python train.py --mask_ratio=0.75 --encoder_layer_scale_init=0.1 --encoder_inner_norm=false --init="torch_default" --optimizer="muon" --learning_rate=0.0044 --batch_size=384 --epochs=24.3 --lr_schedule="cosine"
Rows from block 5 of the encoder of a small masked image model, named by matrix and row number. Rows with one number belong to one neuron. Each number is 128 + 24 x the weight over its row's rms, rounded and kept within 0 to 255. All counts start at 0. After the name is the row's rms in percent of the matrix's.
After each neuron's rows are labels from the 100 images, of 14848, where the neuron reaches its highest value: "colour at peak" is the nearest of a few named colours to the mean colour under the peak. Only what is clearly more common there than usual is listed. The data: aerial photos of the United States (SatlasPretrain). In brackets: how many of the 100, against the usual share in percent.
# fc1: MLP up (encoder.blocks.5.mlp.fc1.weight, 1536x384), inputs 256-383
# fc2: MLP down (encoder.blocks.5.mlp.fc2.weight, 384x1536, transposed), outputs 256-383

fc1.407 023 [122 130 121 104 169 122  99 107 157 135 125 138 157 164 124 110 132 112 146 127 141 117 120 138 137  81 124 148 166 122 147 129 155 122 139 119 146 153 163 143 158 129 143 132 143 121 164 138 100 156 142 112 116  76  91 105 108 165 116 137 106 112 132 122  79 108  71 147 110 110 159 164 108 137 147 123 105  97 111 156 140 100  94 107 120 102  87 118 128  89 118 154 113 131 135 139 147 147 145 119 169 136 134 157 130 121 133 107 146  75 148  89 122 120 135  97 133 120 117 124 158  54 118 134 151 149 128 128]
fc2.407 022 [118  60 106 138 126 105 131 126 115 126 142 128 176 118 114 159 153  88 110 121 118  98 113  88  94 114 120 128 147 138 138 106 137 152 137 117 101 136 164 119 157 119 134 128 126 104 152 125  99  99 137  63 130 111 148 119 112 107  68 162  88 171 143 114 139 124 170 120  99 159 133 123 156 132 127 109 109 107 149 109  87 132 119 120 134 144 106 142 131 171 126  96 126 144 160 109 119 115  90  59  94 137 104 140 111 149 123 126 119 139 141  73 164 114 131 148 111 143 112 122 122 125 163 133 107 105  79 142]
colour at peak: black (49 vs 1.2)

fc1.286 190 [140 136 109 111 112 186 141 124 102 121 154 144 135 162 150 133 139 118 105 111 142 103 125 136 115 103 143 137 117 145 100 112  72 122 152 132  95  92  96 124 102 154 128 121 134 115 143 196 150 156 171 141 164 159  92 105 106 124 126  83 113 164 134 112 141 115 106  88  86 159 120 134 120  77 104 118 116 116 131 146 173 137 113 114 114 156 123 116 172 135 158  95 108 130 107 130 128 132 130 155 141  92 101  90 145 147 108 103 123 143 107 162 127 133 128 164 197 133 148  94 146 114 129 142 121  85 148 106]
fc2.286 173 [147 110 123 169 135 171 119 106 123 134 144 121 150 119 115 119 130 111 164 159 120 135 106 168 157 130 145 105 118 139 136 108  94 123 116 110  99 145 129 113 138 137 160 156 129 123 134 159  84 198 116 126 180 150 138 113 146 135 171 168 140 169 128 169 162 158 130  96 156 129 137 169 168 112 121 140 192 124  94 102 133 129 170 101 145 118 162 147 132 181 130 142 155 144 137 130 123 124 119 152  88 142  85 122  85  73 132 108 141 132  95 113 166  98 137  97 118 131 136 112  81 141 132 130 128 134 153 103]
colour at peak: grey (91 vs 57)

fc1.704 016 [175  83 140 129 130 130 117 112 153 146 162 165 128 143 129 114 140 111 109 124 126 145  96 115  93 121 103 109 105 138 148 141 102 161 147 110 143 114 123 137 161 116 134 150 139 146 140 119 151  81 161 120 113 119 107 115 135 148 123 186 127 105 130 131 108 135  79 135 104 167 156 135 120 105 117 135 132 123 100 135 153 173 104 178 158 143 156  98 155 153 103 167 117 137 146  96 119 167 138 104 109 109 160 123 159 138 139 147 130 108 143  94 165 124 120 141 141 104 127 133 135 138 150 103 107 109 121 127]
fc2.704 017 [147  98 178 166 105 134 137 142 143 161 110  88 108 112 145  95 110 130  94 109 152 111 136 136 153 113 136 145 172 120 131 119 168 140 139 123 143 105  77  96 104 117 156  94  88 135 114 119 141 133 105 133 126 140 106 143  82 130 107 101 115 120 139 147 146 141 186 126 147 116 134 101 159 160 154 155 102 107 113 141  84 163 142 145  98 145 122 193 116 153 151  88 115 176 154 186 132 112 127 118 152 191 125  79 123  97 127 120 133 125 109 125 106  93 142 137 122 143 146 132 147 132 123 141 129 145 119 145]
colour at peak: brown (75 vs 36.1)

fc1.530 034 [113 138 120 113  74  93 141 153 114  79 109 128 141  77 114  96 135 123 119 128 128 118 127 164 135 126 130 105 157 132 164 138 136 108 137 108 106  81 138  94  78 119 145  82 124 129 130 110 186 102 121 142 134 130 119  87 138 138 107 130 142 138 112 140 185 132 121 122  88 163 144 142 132 160 149  94 129 103  61 117 140 124 159 131  96 107 119 136 116 151 130 105 101 161 162 120 118 100 161 133 124 104 112 110 136 145 141 122 153 108 136 101  94  71 121 137 132 156 117 113 153 104 143 128 143 106 114 120]
fc2.530 035 [144 111  71 159 142 109 130 136 150 156 151 124 154 140 117 116 146 126 111 140 148 168 127 178 148 147 123 129 108 139 104 161 105 167 135 120 138 159 121 149 100 135 134 141 170 136  62 134  96 141 108 116  90 137 154 134 127 156 115 120 109 104 120 123 101 125 148 109 147 113 135 134 127 128 132 142 145 194 180 147 138 139 119 146  96 166 143 130  97 131 159 128 148 144 136 115 152 100 131 143 155  99 168 118 132 134 101 137 113 170 157  80 169 106 179 194 141 151 133 146 145 112  83 136 110 118 121 117]
colour at peak: grey (91 vs 57)

fc1.73 070 [112 116 123 125 151 131 119 181 143 144 159 123 166 157 131 106 128 138 123 149 154 139 128 114 121  80  89 126 119 153 134 109 175 133 134 124 119 101 195 129 148 131 115 120 135 126  88 110 111 149 192 108 142 166 139 106  80 147 163 153 121 108 116 133 113 111 130 145 126 127 116 133 145 135 153 141 124 112 142 162 173 127 102 116  99 137  74 137 119 120  55 169 138 114 120 150 149 130  72 141 130 118 133 152 132 117 139  99 147 106 115  96 127 153 170 111 125 113 124 107 126  72 117 141 129 149 110 125]
fc2.73 063 [ 82 111 131 114 165 102 103 141 141 111 170  61 157 112 112 154 134 135 139 102 159 113 126  96 133  93 126 126 130 101 162 103 145 146 157 130 130 131 120 122 147 128 129 128 135 108 141 135 152 108 143 110 116 106 107 113 125 107  78 133  94 160 124 138  88  65 132 142 131 131 130 141 166 144 142 125 119 127 150 152  88 116 141 101 102 157 102  90 161 129 131 129 118  99 137 139 126 123 125 104  98 147 110 141 125 106  91 187 106 116 148 105 116 115 156 137 109 122 129 113 122 106 149 130 139 114  90 164]
colour at peak: brown (64 vs 36.1); black (35 vs 1.2)

fc1.350 077 [154 134 147 106 134 118 122 104 164 131 146  55  93 126 113 103 142 148 110 104 175 137 157 123  96 104 124 140 127 131 133 108 195 124 192 134 111 176 177 126 129 131 135 133 146 141 162 111 143 137 128 124 118 128 121  82  98 149 142 153 156 135 137 135  83 129 119 114 132 108 138 147 168 106 120 133 123 109 157 118 145 125 112 108 117 164 110 136 155  82  90 145  93 121 160 108 104 125 111 150  99 169 167 170 131 115 121 138 140 136 170  91  99 144 117 121 112 160 116 137 160 113 140 102 191 135 133 137]
fc2.350 071 [153 107  83 132 152 150  78 120 150 117 151  77 110 118 142 156 126 130 150  88 139 131 124 148  89 118 123 130 142 141 143 135 139 147 136 100 146 169 140 134 125 128 167 115 138 154 191 135 134  99 115 136 117 103 109 100 103  84 140 128 218 121 124 119  96 124 122 143 149 144 124 133 135 134 120 120 111 110 165 114  94 163 144  79 140 152 103 152 182 153 164 119 122 155 119 156 111 143 121 200  80 116 163 147 145 132 102 123 117 114 105 130 158 159 163 132 106 130 106 126 129 120 136 119 120 157 122 116]
colour at peak: black (40 vs 1.2)

fc1.111 018 [128 149 159 112 110 124 132 161 144 164 116 124 141  92 110 167 122 122 134  85 102 117 114 128 143  82 106 151 141 142  89 100 128 126 145 135 125 144 110 113  91 153 124 161 130 126 100 126  87 127 169 138 116 101 149 109 167 107 142  98 134 174 134  95 127 168 178 121 139 145 166 125 101  95 146 161  77 109 125 153 135 180 143 106 122  90 164  71 127 126 129 135 164 149 107 196 119  90 179  99 175 117 107 145 107 137 152 125 153  98 148 124 131 111  94 130 116 178 133 143 117  99 131 138  81 123 123 134]
fc2.111 020 [125  88  81 154 133 117 143 130 155 126 115  85 149 152 126  99 133 131 105 164 155 108 132 108 106 100 130 104 118 146 125 162 142 170 126 118 147 126 136 129 155 119 160 128 172 161 162 112 132 117 101 115 124 142 104 131  54 159 124 160 119  79 116 130 134  86 148 146 122 104 126 155 122 129 128 149  68 122 121  93 144 108  79 103 120 165 155 158  98 147  99 148  98 119  96 126 154 126 105 178 105 150 141 125 112 133  97 120 103 185 135 128 123 146 124 111 126 111 115 124 114 140  84 137 114 161 118 146]
colour at peak: pink (52 vs 3.7)

fc1.354 038 [149  99 122 137  95 147 117 130 109 139 119 162 129 102 107 124 141 138 133 137  99 138 119  99 119 105  88 118 123 133 142 124 139 122 134 115  81 110 126 171 119 130 129 155 153 142 181 146 140 114 132 150 130 105 128 142 132 138 160  89 102 162 132 101 112 119 164 100  80  96 104 139 122 142 147 154 126 139  83  86 108 115 130 135 128 163 145 112 118 135 139 130 159 129 122 146 144 101 156 129 150 104 170 132 129  97 156 113 164 105 110 139 144 167 105 102 119 169 120 109 126 144  94 179  85 160 136 123]
fc2.354 040 [ 81 169 100 159 102 128  98 127 134  84 104 154 137 144 149 102 100 110  69 107 145 112 129 118 182 152 137 139  99 123  98 141 133 105 114 121 151 133 148 134 131 105 100 106 106 135  92 107  89 107 151 118 131 146 128 137 136 115 130 115  87 108 123 153 148 186 118 157 145 116 124 120  95 143 142 132 121 130 117 171 113 108 138 124  70 142 109 105 136 179 104 149 124 100 154 135 106 167 147 107 103 148 125 122  97 155 128  96 135  98 115  94 104 128 132 146 111 155 143 159 138 132 143 132 118 157 114 155]
colour at peak: grey (95 vs 57)

fc1.63 026 [113 120 127 115 102 102 155 121 115 138 141 105  74 114 127 141 132 114 110 138 156 130 158 155 116 110 144 148  96  83 126 123 121 148 155 155  90 111  91 111 114 123 153 148 165 138  86 138 133 116 126 113 117 144 117 155 144 151 118 143 140  88 155 184 161 154 111 128 137 107  95 127 127 125 148 100 116 138  86 153 104 183  75 148 143 169 127 134  99 140 125 137 116 140 173 101 130 126 117  91 119 122 121 117 169 126 117 174 119 165 119 148 118 154 113 139  81 137 129 130 121 158 114 140  81 116 141 134]
fc2.63 020 [109  87 110 150 127 102 136 160 152  88 121  89 119 138 159 134 132 126 123  80 138 103 114 127 126 106 104 136 159 135 160 123 121 111 139  99 128 137 121 144 149  82 155 113 153 113 131 149 138 101 130  89 174 106  97 118 185 122  99 109  88 143 119 126 108 122 181 150 147 112 121 125 109 134 157 122 108 127 123 179 115 116 154 128 134 128 136 163 111 139 139 107  82 166 165 133 127 139 124 140 142 153 116 136 104 134 100 166 154 124 127  77 123 141 139 134 134 126 134 133 125 119 114 132 122 117 161 151]
colour at peak: white (54 vs 0.2); pink (44 vs 3.7)

fc1.109 147 [148 101 103 156 156 118 129 121 135 149  90 146 123 194 108 170 119 132 134 116 128 140 147 124 106 165 125 125 153 133 120 144 127 125  90 149 138 156 107 116  78 143 111 162 148  88 124 141 118 132 113 117 144 108  74 157 190  91 152 134 126 120  92 125 127 151 130 123 108 144 172 130 137 140 111 133  79  94  90 109 125 127 140 104 118  74 113 126 112 122  82 119 154 124 122 160 174  94 145 135 142  84  95 126 118 140 104 112 163 167 112  95 164 104 127 130 105  91 133 119  91 100 100 145 141 123 144  93]
fc2.109 152 [137 126 147 107 128 152 122  92 201 144 134 139 142 146 126 122 153 140 147 123 142  94 124 146 169 123 105 120 155 132  71 124 119 145 135 134  97 123 147 200 150 147 144 135 126 123 118 128 134 121  88 102 113 125 146 128  49 163  95 112 110 127 146 110 167 147 123 133 143 134 124 122 122 137 105 113 122 139 178 149 149 107 153 111 113 114  94  65 100 118 128 124  94 118 117 110 154 129  75 120 188 161 136  67 125  82 160 134 119 102 164 191 140 108 120 127 120 134 113 193 161 154 128 128 118 154  98 119]
colour at peak: pink (28 vs 3.7)

fc1.110 033 [145 104  95 131 154 138 123 101 158 178 103 133 178 137 129 125 115 131  95  70 112 135 141 103 133 153 117 112 109 151 154 138 134 121 127 115 126  50 129 141 154 127 128 152 166 138 119 101 137  93 143 101 117  97  92 124 132 106 145 136 148 139 144 121 131 123 163 100 128 108 124 121 139 131 167 114 111 125 133 174 165 171 142 145 118 144 132 124 144 144 107 119 130 153  93  89 148 135 133 130 140 156 111 162 146  93 142 101 155 137 141 154 149  87 114 171 139 128 123 143 124 143 149 105 151 132 105 106]
fc2.110 037 [153  98 123 150  88  95 151 110 136 164 124 107 111 126 102 118 130 128 114 176 173 181 130 150 144  84 120 134 110 103 138 132 142 161 153  95 136 156 138 119 122  92 111 122  94 126 152 147 124 134 109 132 115 175 127 145  81 134 181 154 100 102 157 165 143 128 155 108 115 126 133  95 135  96 139 112 102 101 109 140 103 107 135 173 150 171 148 134 169 120 130 152 122 115 167 128 121 154 160 119 118 147  98  71 109 125 113 133 117 104  95 109 119 106 143 105 132 145 165 105 137 120 119 139 132 151  97 158]
colour at peak: brown (65 vs 36.1)

fc1.45 069 [138 141 149 107 139 118 164 126 119 129 143  99 145 135 161 134 147 127 100 159 112 129 136 120 180 147 155  85 121 132 124  88 124 157 146 125 150 147 120 112 104 102 133 116 144 125  97 128 116  75 146 159 141  65  56 109 145 126 112 128 121 126 103 104 137 148 163 153 140 128 150 125 147 114 117 137 114 112 173 136 111 139 105 153  89 139 150 125 101 125 135 140 123 137  76 152 113 115 112 156 162 109 174 140  76 158 105 196  72 124  74 116 135 106 143 109 148 161 114 164 178 173 130 116 118 125 130 102]
fc2.45 068 [124 106  87 161 105  84 154 142 141 126 154 204 136 133  60 176 142 127 134  70 124 128 120 145 140  90  56 157 151 180 160 131 142 154 130 103  95  96 127 127 147 131 111 113 149 146 126 162 107 124 107 133 115 119 123 139 163 129 139 131 136 111 152 125 145 128 110 106 164 118 122 143 146 109 153 115 107 142 100 166  89 128 156 144 109 111 125 141 129 104 125 141 149 136  95 127 117 146 135 127 128 141  87 135 151 136 101 113  88  99 170  89 130 160  87 136 106 136 160 116 113 104 116 132 128 123 116 120]
colour at peak: brown (81 vs 36.1)

fc1.722 149 [124  89 187 131 125 115  74 150 118 160 122 132 121 135 177 129 108 119 132 145  99 171 113 120 175 125  70 145 164 117 138 173 121 158 103  98 122 101 141 138 125 126  96 138 104 140 120 112 105 110 116 121 152 162 109 197 144 152 125 125  90 187 122 104 100 130 162  85  83 123 103 125 101  72 119 141 109 124 118  89 133 123  89 154 116 125 131 119 111 123 120 134 113 109 133  97 168 149 172  58 113 145 114 105 109 107 105 129 128 144 129 115 125 134 158 173 158 142 142 132 106 147 182 153 131 104 134  94]
fc2.722 144 [107 160  97 124 133 142 158 130 110 138 155 102 157 147 147 169 157 125 143 130 148 106 119 123 118 100 131 157 101 144 125 118  78 118 165 107 129 168 149 159 146 110 171 151 140 158 125 101 117 134 106 143 146 165 156  82 129  99 177 144 115 137 113  72 155 129 149 157 140 120 135 118 119 149 128 135 176 162 145  88 193  87 155 113 132 122 102 117 118 132 141  63 131 110 151 121 135  86  97 171  96 128 139 120 137 114 111 129 114  64 103 113 165  99 177 158 121 130 125  68 149 125  97 125 125 102 149 107]
colour at peak: grey (87 vs 57)