From a checkpoint of a small masked image model: trained on aerial photos of the United States (SatlasPretrain), 24.3 epochs.
Rows from block 5 of the encoder of a small masked image model, named by matrix and row number. Rows with one number belong to one neuron. Each number is 200 + 30 x the weight over its row's rms, rounded and kept within 0 to 999. All counts start at 0.
After each neuron's rows are labels from the 100 images, of 14848, where the neuron reaches its highest value: "top examples" is what is common among them. Only what is clearly more common there than usual is listed. The data: aerial photos of the United States (SatlasPretrain).
# fc1: MLP up (encoder.blocks.5.mlp.fc1.weight, 1536x384), inputs 256-383
# fc2: MLP down (encoder.blocks.5.mlp.fc2.weight, 384x1536, transposed), outputs 256-383

fc1.716,218,191,228,200,209,199,198,225,184,203,194,226,208,167,207,219,242,192,247,239,169,195,180,176,181,148,220,222,193,137,183,163,190,221,173,207,185,222,223,177,252,216,220,199,166,164,242,233,142,155,212,233,207,193,188,171,178,207,170,150,219,188,164,193,242,194,223,202,176,176,244,221,201,249,215,245,217,179,175,185,207,222,192,206,234,225,288,171,203,236,197,221,266,182,162,223,184,201,242,171,209,248,175,175,162,176,198,183,204,237,202,185,250,222,196,251,251,210,167,211,159,211,176,252,191,169,244,170
fc2.716,198,220,200,242,195,203,234,190,239,168,171,149,227,196,188,175,191,213,211,163,194,239,202,236,243,192,212,159,231,215,207,250,211,224,223,177,151,202,166,251,198,191,217,160,207,219,226,146,217,205,209,231,174,187,206,183,116,215,240,253,211,237,211,212,171,193,186,164,208,180,199,179,175,195,222,217,186,210,244,150,230,230,213,186,200,256,184,251,219,162,209,213,144,217,181,149,179,172,154,190,175,175,155,244,258,229,195,193,263,231,233,237,186,264,171,200,202,164,195,210,227,207,239,199,204,175,238,195
top examples: building

fc1.216,187,211,188,155,203,224,195,206,160,113,214,157,220,236,185,198,190,192,200,244,222,236,163,170,166,252,215,175,214,291,226,197,213,205,208,175,232,225,181,191,218,209,205,246,153,220,255,253,195,125,171,185,227,178,222,165,189,185,167,229,218,193,183,193,201,156,218,202,143,199,210,215,224,161,198,277,199,197,245,199,172,192,222,186,198,181,160,160,216,184,148,278,238,232,174,279,202,175,179,258,152,184,166,206,224,146,164,207,152,169,179,211,222,180,189,144,213,224,192,214,211,194,218,217,153,160,238,237
fc2.216,164,229,207,209,161,186,187,172,189,212,232,214,202,213,137,192,224,219,210,182,248,158,202,237,215,202,248,234,196,217,247,150,201,166,217,221,203,188,208,186,237,180,174,207,219,203,217,204,225,190,259,244,181,210,220,182,144,175,219,229,196,196,210,208,169,194,222,184,234,208,204,248,230,251,232,192,201,214,199,241,208,286,284,210,202,158,217,155,205,233,157,169,238,178,198,214,188,200,139,146,209,240,204,220,146,185,196,227,96,190,226,210,225,134,164,200,191,207,196,148,210,197,212,199,220,183,215,202
top examples: crop field

fc1.399,185,166,185,197,247,216,214,180,228,196,230,142,159,224,168,117,210,176,203,232,177,231,168,191,177,206,221,221,194,208,246,183,191,184,186,172,220,190,188,156,191,222,167,168,220,220,227,209,189,182,203,250,177,256,218,165,197,226,209,199,239,249,171,191,212,258,167,208,195,224,183,187,190,245,199,199,133,226,185,193,191,205,247,206,228,167,180,186,245,174,145,254,238,171,205,207,192,223,229,177,228,156,209,159,221,179,179,222,202,201,193,173,206,189,279,185,150,232,204,206,141,198,199,208,146,200,196,202
fc2.399,264,201,175,183,222,234,212,211,203,261,199,196,230,196,211,236,174,190,223,223,197,197,199,202,274,275,219,167,238,181,184,234,211,159,195,209,176,183,187,196,233,230,185,125,219,226,202,221,154,234,188,186,234,202,160,151,200,215,209,218,212,195,146,237,175,195,233,176,187,213,202,204,243,206,191,171,289,197,182,167,203,224,213,224,208,184,263,259,180,230,147,118,184,231,244,172,194,171,216,248,203,208,242,197,201,243,223,183,167,210,220,167,187,207,193,228,209,211,182,265,224,198,186,209,212,250,190,230
top examples: crop field

fc1.390,162,220,191,195,190,220,159,148,196,236,171,245,142,222,174,159,207,188,194,244,199,234,189,191,225,199,175,191,208,248,198,197,192,202,233,146,200,279,221,228,181,178,186,232,200,266,205,176,157,126,202,230,167,242,158,145,210,216,180,173,151,178,194,171,243,214,165,204,228,201,140,206,163,206,231,188,122,175,175,165,208,190,177,216,178,224,203,230,239,198,274,209,231,207,207,196,204,206,208,207,220,234,230,182,231,151,174,182,176,197,170,220,199,232,164,187,180,198,215,141,201,178,190,232,206,230,159,273
fc2.390,270,120,151,228,221,202,191,181,223,211,199,128,225,206,251,198,198,191,156,151,155,203,211,244,165,212,206,140,236,166,211,254,171,215,203,197,177,164,267,179,136,183,179,224,188,226,181,176,199,211,198,187,235,152,207,187,187,224,183,184,183,235,190,200,154,149,256,161,169,201,199,229,156,184,170,176,257,234,185,231,175,220,208,189,190,160,233,205,168,226,190,174,188,214,197,169,188,179,209,227,220,229,186,196,186,203,232,189,169,195,218,247,188,207,211,212,235,239,209,258,214,185,208,196,209,229,213,177
top examples: crop field

fc1.542,205,211,192,188,208,220,233,200,190,170,244,165,166,197,221,221,234,219,171,169,186,170,233,202,177,234,180,235,214,207,190,172,200,203,254,197,211,105,166,199,160,211,181,262,196,206,184,222,210,207,220,164,208,226,214,228,182,247,205,213,229,164,242,220,214,192,199,210,225,135,191,209,225,216,195,205,256,240,208,237,193,239,173,215,203,211,199,227,166,188,190,200,198,188,208,198,240,266,178,194,164,195,159,211,218,181,176,214,183,249,175,182,204,208,182,173,210,262,223,187,174,216,214,265,200,140,203,184
fc2.542,225,196,188,198,197,212,216,214,158,195,177,212,267,205,203,273,185,205,185,178,190,223,216,163,207,152,185,238,251,215,250,229,179,234,176,166,185,206,163,240,223,172,218,205,193,150,233,165,139,205,178,191,220,161,211,146,157,216,202,180,232,215,162,220,196,259,213,180,215,218,190,240,186,223,265,178,185,231,141,187,169,215,228,177,220,183,197,181,203,190,180,178,214,169,217,149,220,219,156,243,193,249,158,237,181,165,214,195,182,160,173,197,202,159,221,251,182,192,229,253,188,216,185,194,201,219,218,201
top examples: crop field

fc1.14,201,245,186,240,193,248,169,237,203,242,185,192,189,218,256,202,237,221,201,164,136,223,221,217,160,194,132,176,211,218,217,215,240,208,209,180,198,273,172,223,205,189,225,167,192,130,205,184,233,220,200,201,188,169,175,186,182,191,206,223,185,210,155,229,187,236,215,162,214,207,181,192,170,226,174,230,207,224,177,207,206,184,161,176,201,209,193,213,168,151,152,132,203,220,271,182,182,197,202,213,244,149,222,198,180,188,185,196,175,209,180,150,194,190,197,231,180,207,242,219,204,211,188,153,178,193,187,198
fc2.14,281,228,226,181,194,189,215,157,177,205,230,172,195,210,202,164,186,201,241,230,165,159,226,211,232,219,157,230,243,179,162,184,187,202,163,144,181,192,213,217,207,212,202,215,215,166,187,309,191,219,179,202,207,245,215,197,249,223,196,197,187,179,164,252,237,223,242,200,231,196,199,183,215,205,167,218,219,193,134,224,196,169,212,202,229,215,193,186,209,222,218,228,223,202,240,228,224,185,263,210,204,190,201,149,201,222,203,174,170,192,230,239,176,150,231,196,218,189,205,222,184,166,230,193,180,179,179,225
top examples: building

fc1.571,205,261,204,228,234,203,225,228,177,211,222,163,157,203,196,208,181,188,157,175,223,197,184,186,262,212,216,214,205,181,195,186,197,212,205,213,242,227,170,178,202,232,181,181,195,230,213,201,152,170,176,178,191,204,204,164,227,201,217,175,223,144,201,243,203,241,200,203,142,183,191,189,181,194,213,197,201,177,245,196,181,267,145,193,179,174,152,165,143,154,256,196,224,201,147,203,161,164,236,242,216,201,250,199,191,192,194,189,205,224,115,242,187,216,246,226,256,210,205,209,181,166,196,190,201,249,225,196
fc2.571,214,151,238,195,217,167,177,220,203,188,182,194,185,235,184,200,168,211,182,232,227,162,200,235,177,155,153,185,186,250,218,192,175,185,211,199,179,195,180,182,115,201,227,211,212,173,230,200,180,195,186,205,190,171,189,153,131,231,240,216,210,186,250,149,188,153,195,222,243,199,208,250,220,160,253,199,203,219,198,173,261,178,193,180,167,162,216,209,168,214,215,206,233,232,197,240,215,203,146,217,167,201,259,213,214,246,206,181,168,158,180,248,195,221,154,206,160,175,212,197,201,171,184,199,193,233,207,236
top examples: crop field

fc1.317,216,140,228,207,203,186,241,194,135,143,240,149,166,207,217,226,145,190,190,225,177,216,169,205,185,192,192,212,139,184,244,189,189,192,181,207,104,217,205,146,205,211,215,206,232,184,191,194,197,193,210,228,189,185,258,143,217,187,222,199,193,244,177,194,206,187,180,188,196,203,150,174,207,165,205,202,166,217,184,198,264,210,215,217,225,212,143,171,249,211,151,209,229,169,193,168,236,159,193,212,170,217,194,192,185,163,202,135,209,162,205,251,185,194,205,213,203,201,179,208,193,184,202,196,206,216,197,172
fc2.317,209,220,169,212,214,257,173,165,207,207,160,143,235,220,235,188,203,200,207,196,169,216,189,194,192,188,201,134,201,214,153,190,168,178,198,232,217,159,231,215,221,189,199,210,194,163,193,267,206,220,223,197,199,230,172,180,218,145,192,231,209,230,163,256,168,148,221,197,139,199,177,221,226,267,201,228,172,199,158,127,209,222,197,232,199,264,229,284,194,176,200,185,202,256,196,190,197,196,207,191,207,194,196,169,222,262,274,213,140,215,169,138,207,171,195,225,164,227,206,202,158,219,195,198,189,170,172,208
top examples: crop field

fc1.97,203,227,189,228,163,199,217,211,196,200,182,182,198,178,186,227,255,219,193,230,248,192,209,218,197,230,182,220,165,213,183,137,221,175,219,199,260,183,223,176,197,187,256,203,223,194,213,190,183,172,158,224,232,189,162,217,219,163,265,209,176,276,221,225,175,282,267,185,176,219,163,184,203,155,191,202,197,212,188,223,218,222,187,230,155,266,225,216,128,193,211,191,273,221,191,243,237,163,195,171,223,226,242,203,239,195,180,166,213,186,167,196,263,157,243,226,206,111,227,193,216,164,196,196,211,212,190,225
fc2.97,167,191,209,182,238,172,186,200,189,192,186,215,233,190,204,157,220,185,197,195,145,235,203,209,175,215,201,263,225,136,216,171,200,156,185,223,156,114,156,180,251,163,153,237,186,246,195,181,235,194,149,197,179,165,162,154,148,185,261,129,215,197,168,222,205,228,179,196,212,191,207,262,167,159,229,180,225,210,183,243,261,164,154,228,163,261,221,185,208,217,221,183,204,151,196,220,231,210,254,238,180,242,242,193,179,171,185,184,155,191,253,222,194,134,171,148,185,175,190,211,114,246,126,198,216,223,202,222
top examples: building

fc1.46,195,133,190,225,212,148,169,257,199,215,209,195,273,147,202,199,220,208,204,151,188,173,184,134,252,194,217,234,198,193,237,234,189,251,257,189,185,182,178,151,205,246,170,220,202,205,260,200,202,201,166,185,180,193,213,176,235,202,227,216,173,217,153,200,208,213,175,165,250,160,180,209,216,184,182,206,175,193,220,231,202,178,221,214,175,161,206,220,182,212,224,228,228,228,235,199,247,191,255,130,193,175,141,251,161,226,198,174,214,197,186,204,215,170,228,227,208,155,146,211,224,184,185,256,190,161,190,204
fc2.46,253,98,230,229,224,188,225,230,222,162,248,130,188,191,219,205,223,184,227,195,225,227,206,150,206,232,223,185,188,205,257,187,145,179,190,191,156,191,180,208,236,221,192,184,180,184,169,206,261,257,201,240,170,178,176,187,223,260,263,187,174,196,201,247,176,242,211,173,246,199,192,223,199,202,218,195,171,185,210,206,212,202,253,253,203,226,242,246,204,211,207,168,254,183,188,218,195,199,260,228,224,216,188,246,185,192,180,227,170,214,166,158,234,179,209,219,178,191,154,208,225,192,133,181,200,201,258,208
top examples: building

fc1.609,220,207,254,244,193,184,226,176,129,273,222,194,124,266,165,164,216,202,197,181,214,206,251,217,214,208,211,157,197,216,203,167,185,184,177,168,245,216,171,152,218,136,216,191,193,138,209,168,177,190,154,157,186,233,199,183,197,184,169,218,156,173,209,183,205,167,192,226,210,216,200,224,189,218,223,187,211,161,192,198,206,169,251,208,205,195,244,182,246,183,232,196,201,185,196,197,191,222,196,174,260,175,177,215,245,185,200,191,237,162,194,242,158,224,157,213,177,261,188,220,237,235,199,161,184,184,206,226
fc2.609,180,222,130,152,242,188,134,179,211,129,191,192,217,186,161,209,221,163,210,203,167,191,197,191,204,125,231,196,152,218,197,251,273,228,211,188,174,165,207,197,244,143,188,224,168,167,176,205,223,217,251,200,152,189,166,213,211,230,151,243,214,231,214,236,222,220,242,120,188,205,206,222,188,149,188,97,193,219,244,160,174,197,214,173,191,202,194,236,226,175,201,150,224,149,159,209,181,184,181,212,204,216,200,165,143,198,189,206,239,213,234,145,260,246,223,221,216,210,184,166,173,192,202,186,208,169,212,166
top examples: building

fc1.377,151,208,252,234,169,199,163,206,197,221,255,153,153,204,225,208,181,209,243,232,249,202,215,179,192,232,202,199,164,209,209,217,242,203,216,187,230,188,167,164,189,181,200,219,247,220,186,185,201,132,177,216,146,190,193,207,223,158,236,209,179,159,238,199,211,188,191,224,166,206,161,217,226,222,192,189,196,247,233,216,195,280,196,246,206,183,143,161,201,158,243,194,167,214,264,201,153,229,192,230,167,227,226,192,209,208,228,166,238,219,193,224,246,190,176,199,219,213,173,173,170,234,216,192,189,242,152,218
fc2.377,186,228,145,235,194,154,218,207,191,213,173,245,204,216,191,144,196,194,176,236,256,147,193,212,269,258,199,176,231,209,189,149,241,132,189,226,162,216,176,182,172,252,201,181,211,218,212,179,187,278,189,220,216,211,189,211,199,195,179,175,187,212,185,237,203,193,195,157,200,208,198,164,191,188,175,230,183,190,118,159,224,180,173,201,197,236,229,269,207,172,188,233,228,245,190,202,181,143,186,286,210,232,218,182,203,170,246,140,147,178,178,154,250,190,198,240,192,224,198,178,208,192,116,205,184,185,254,204
top examples: crop field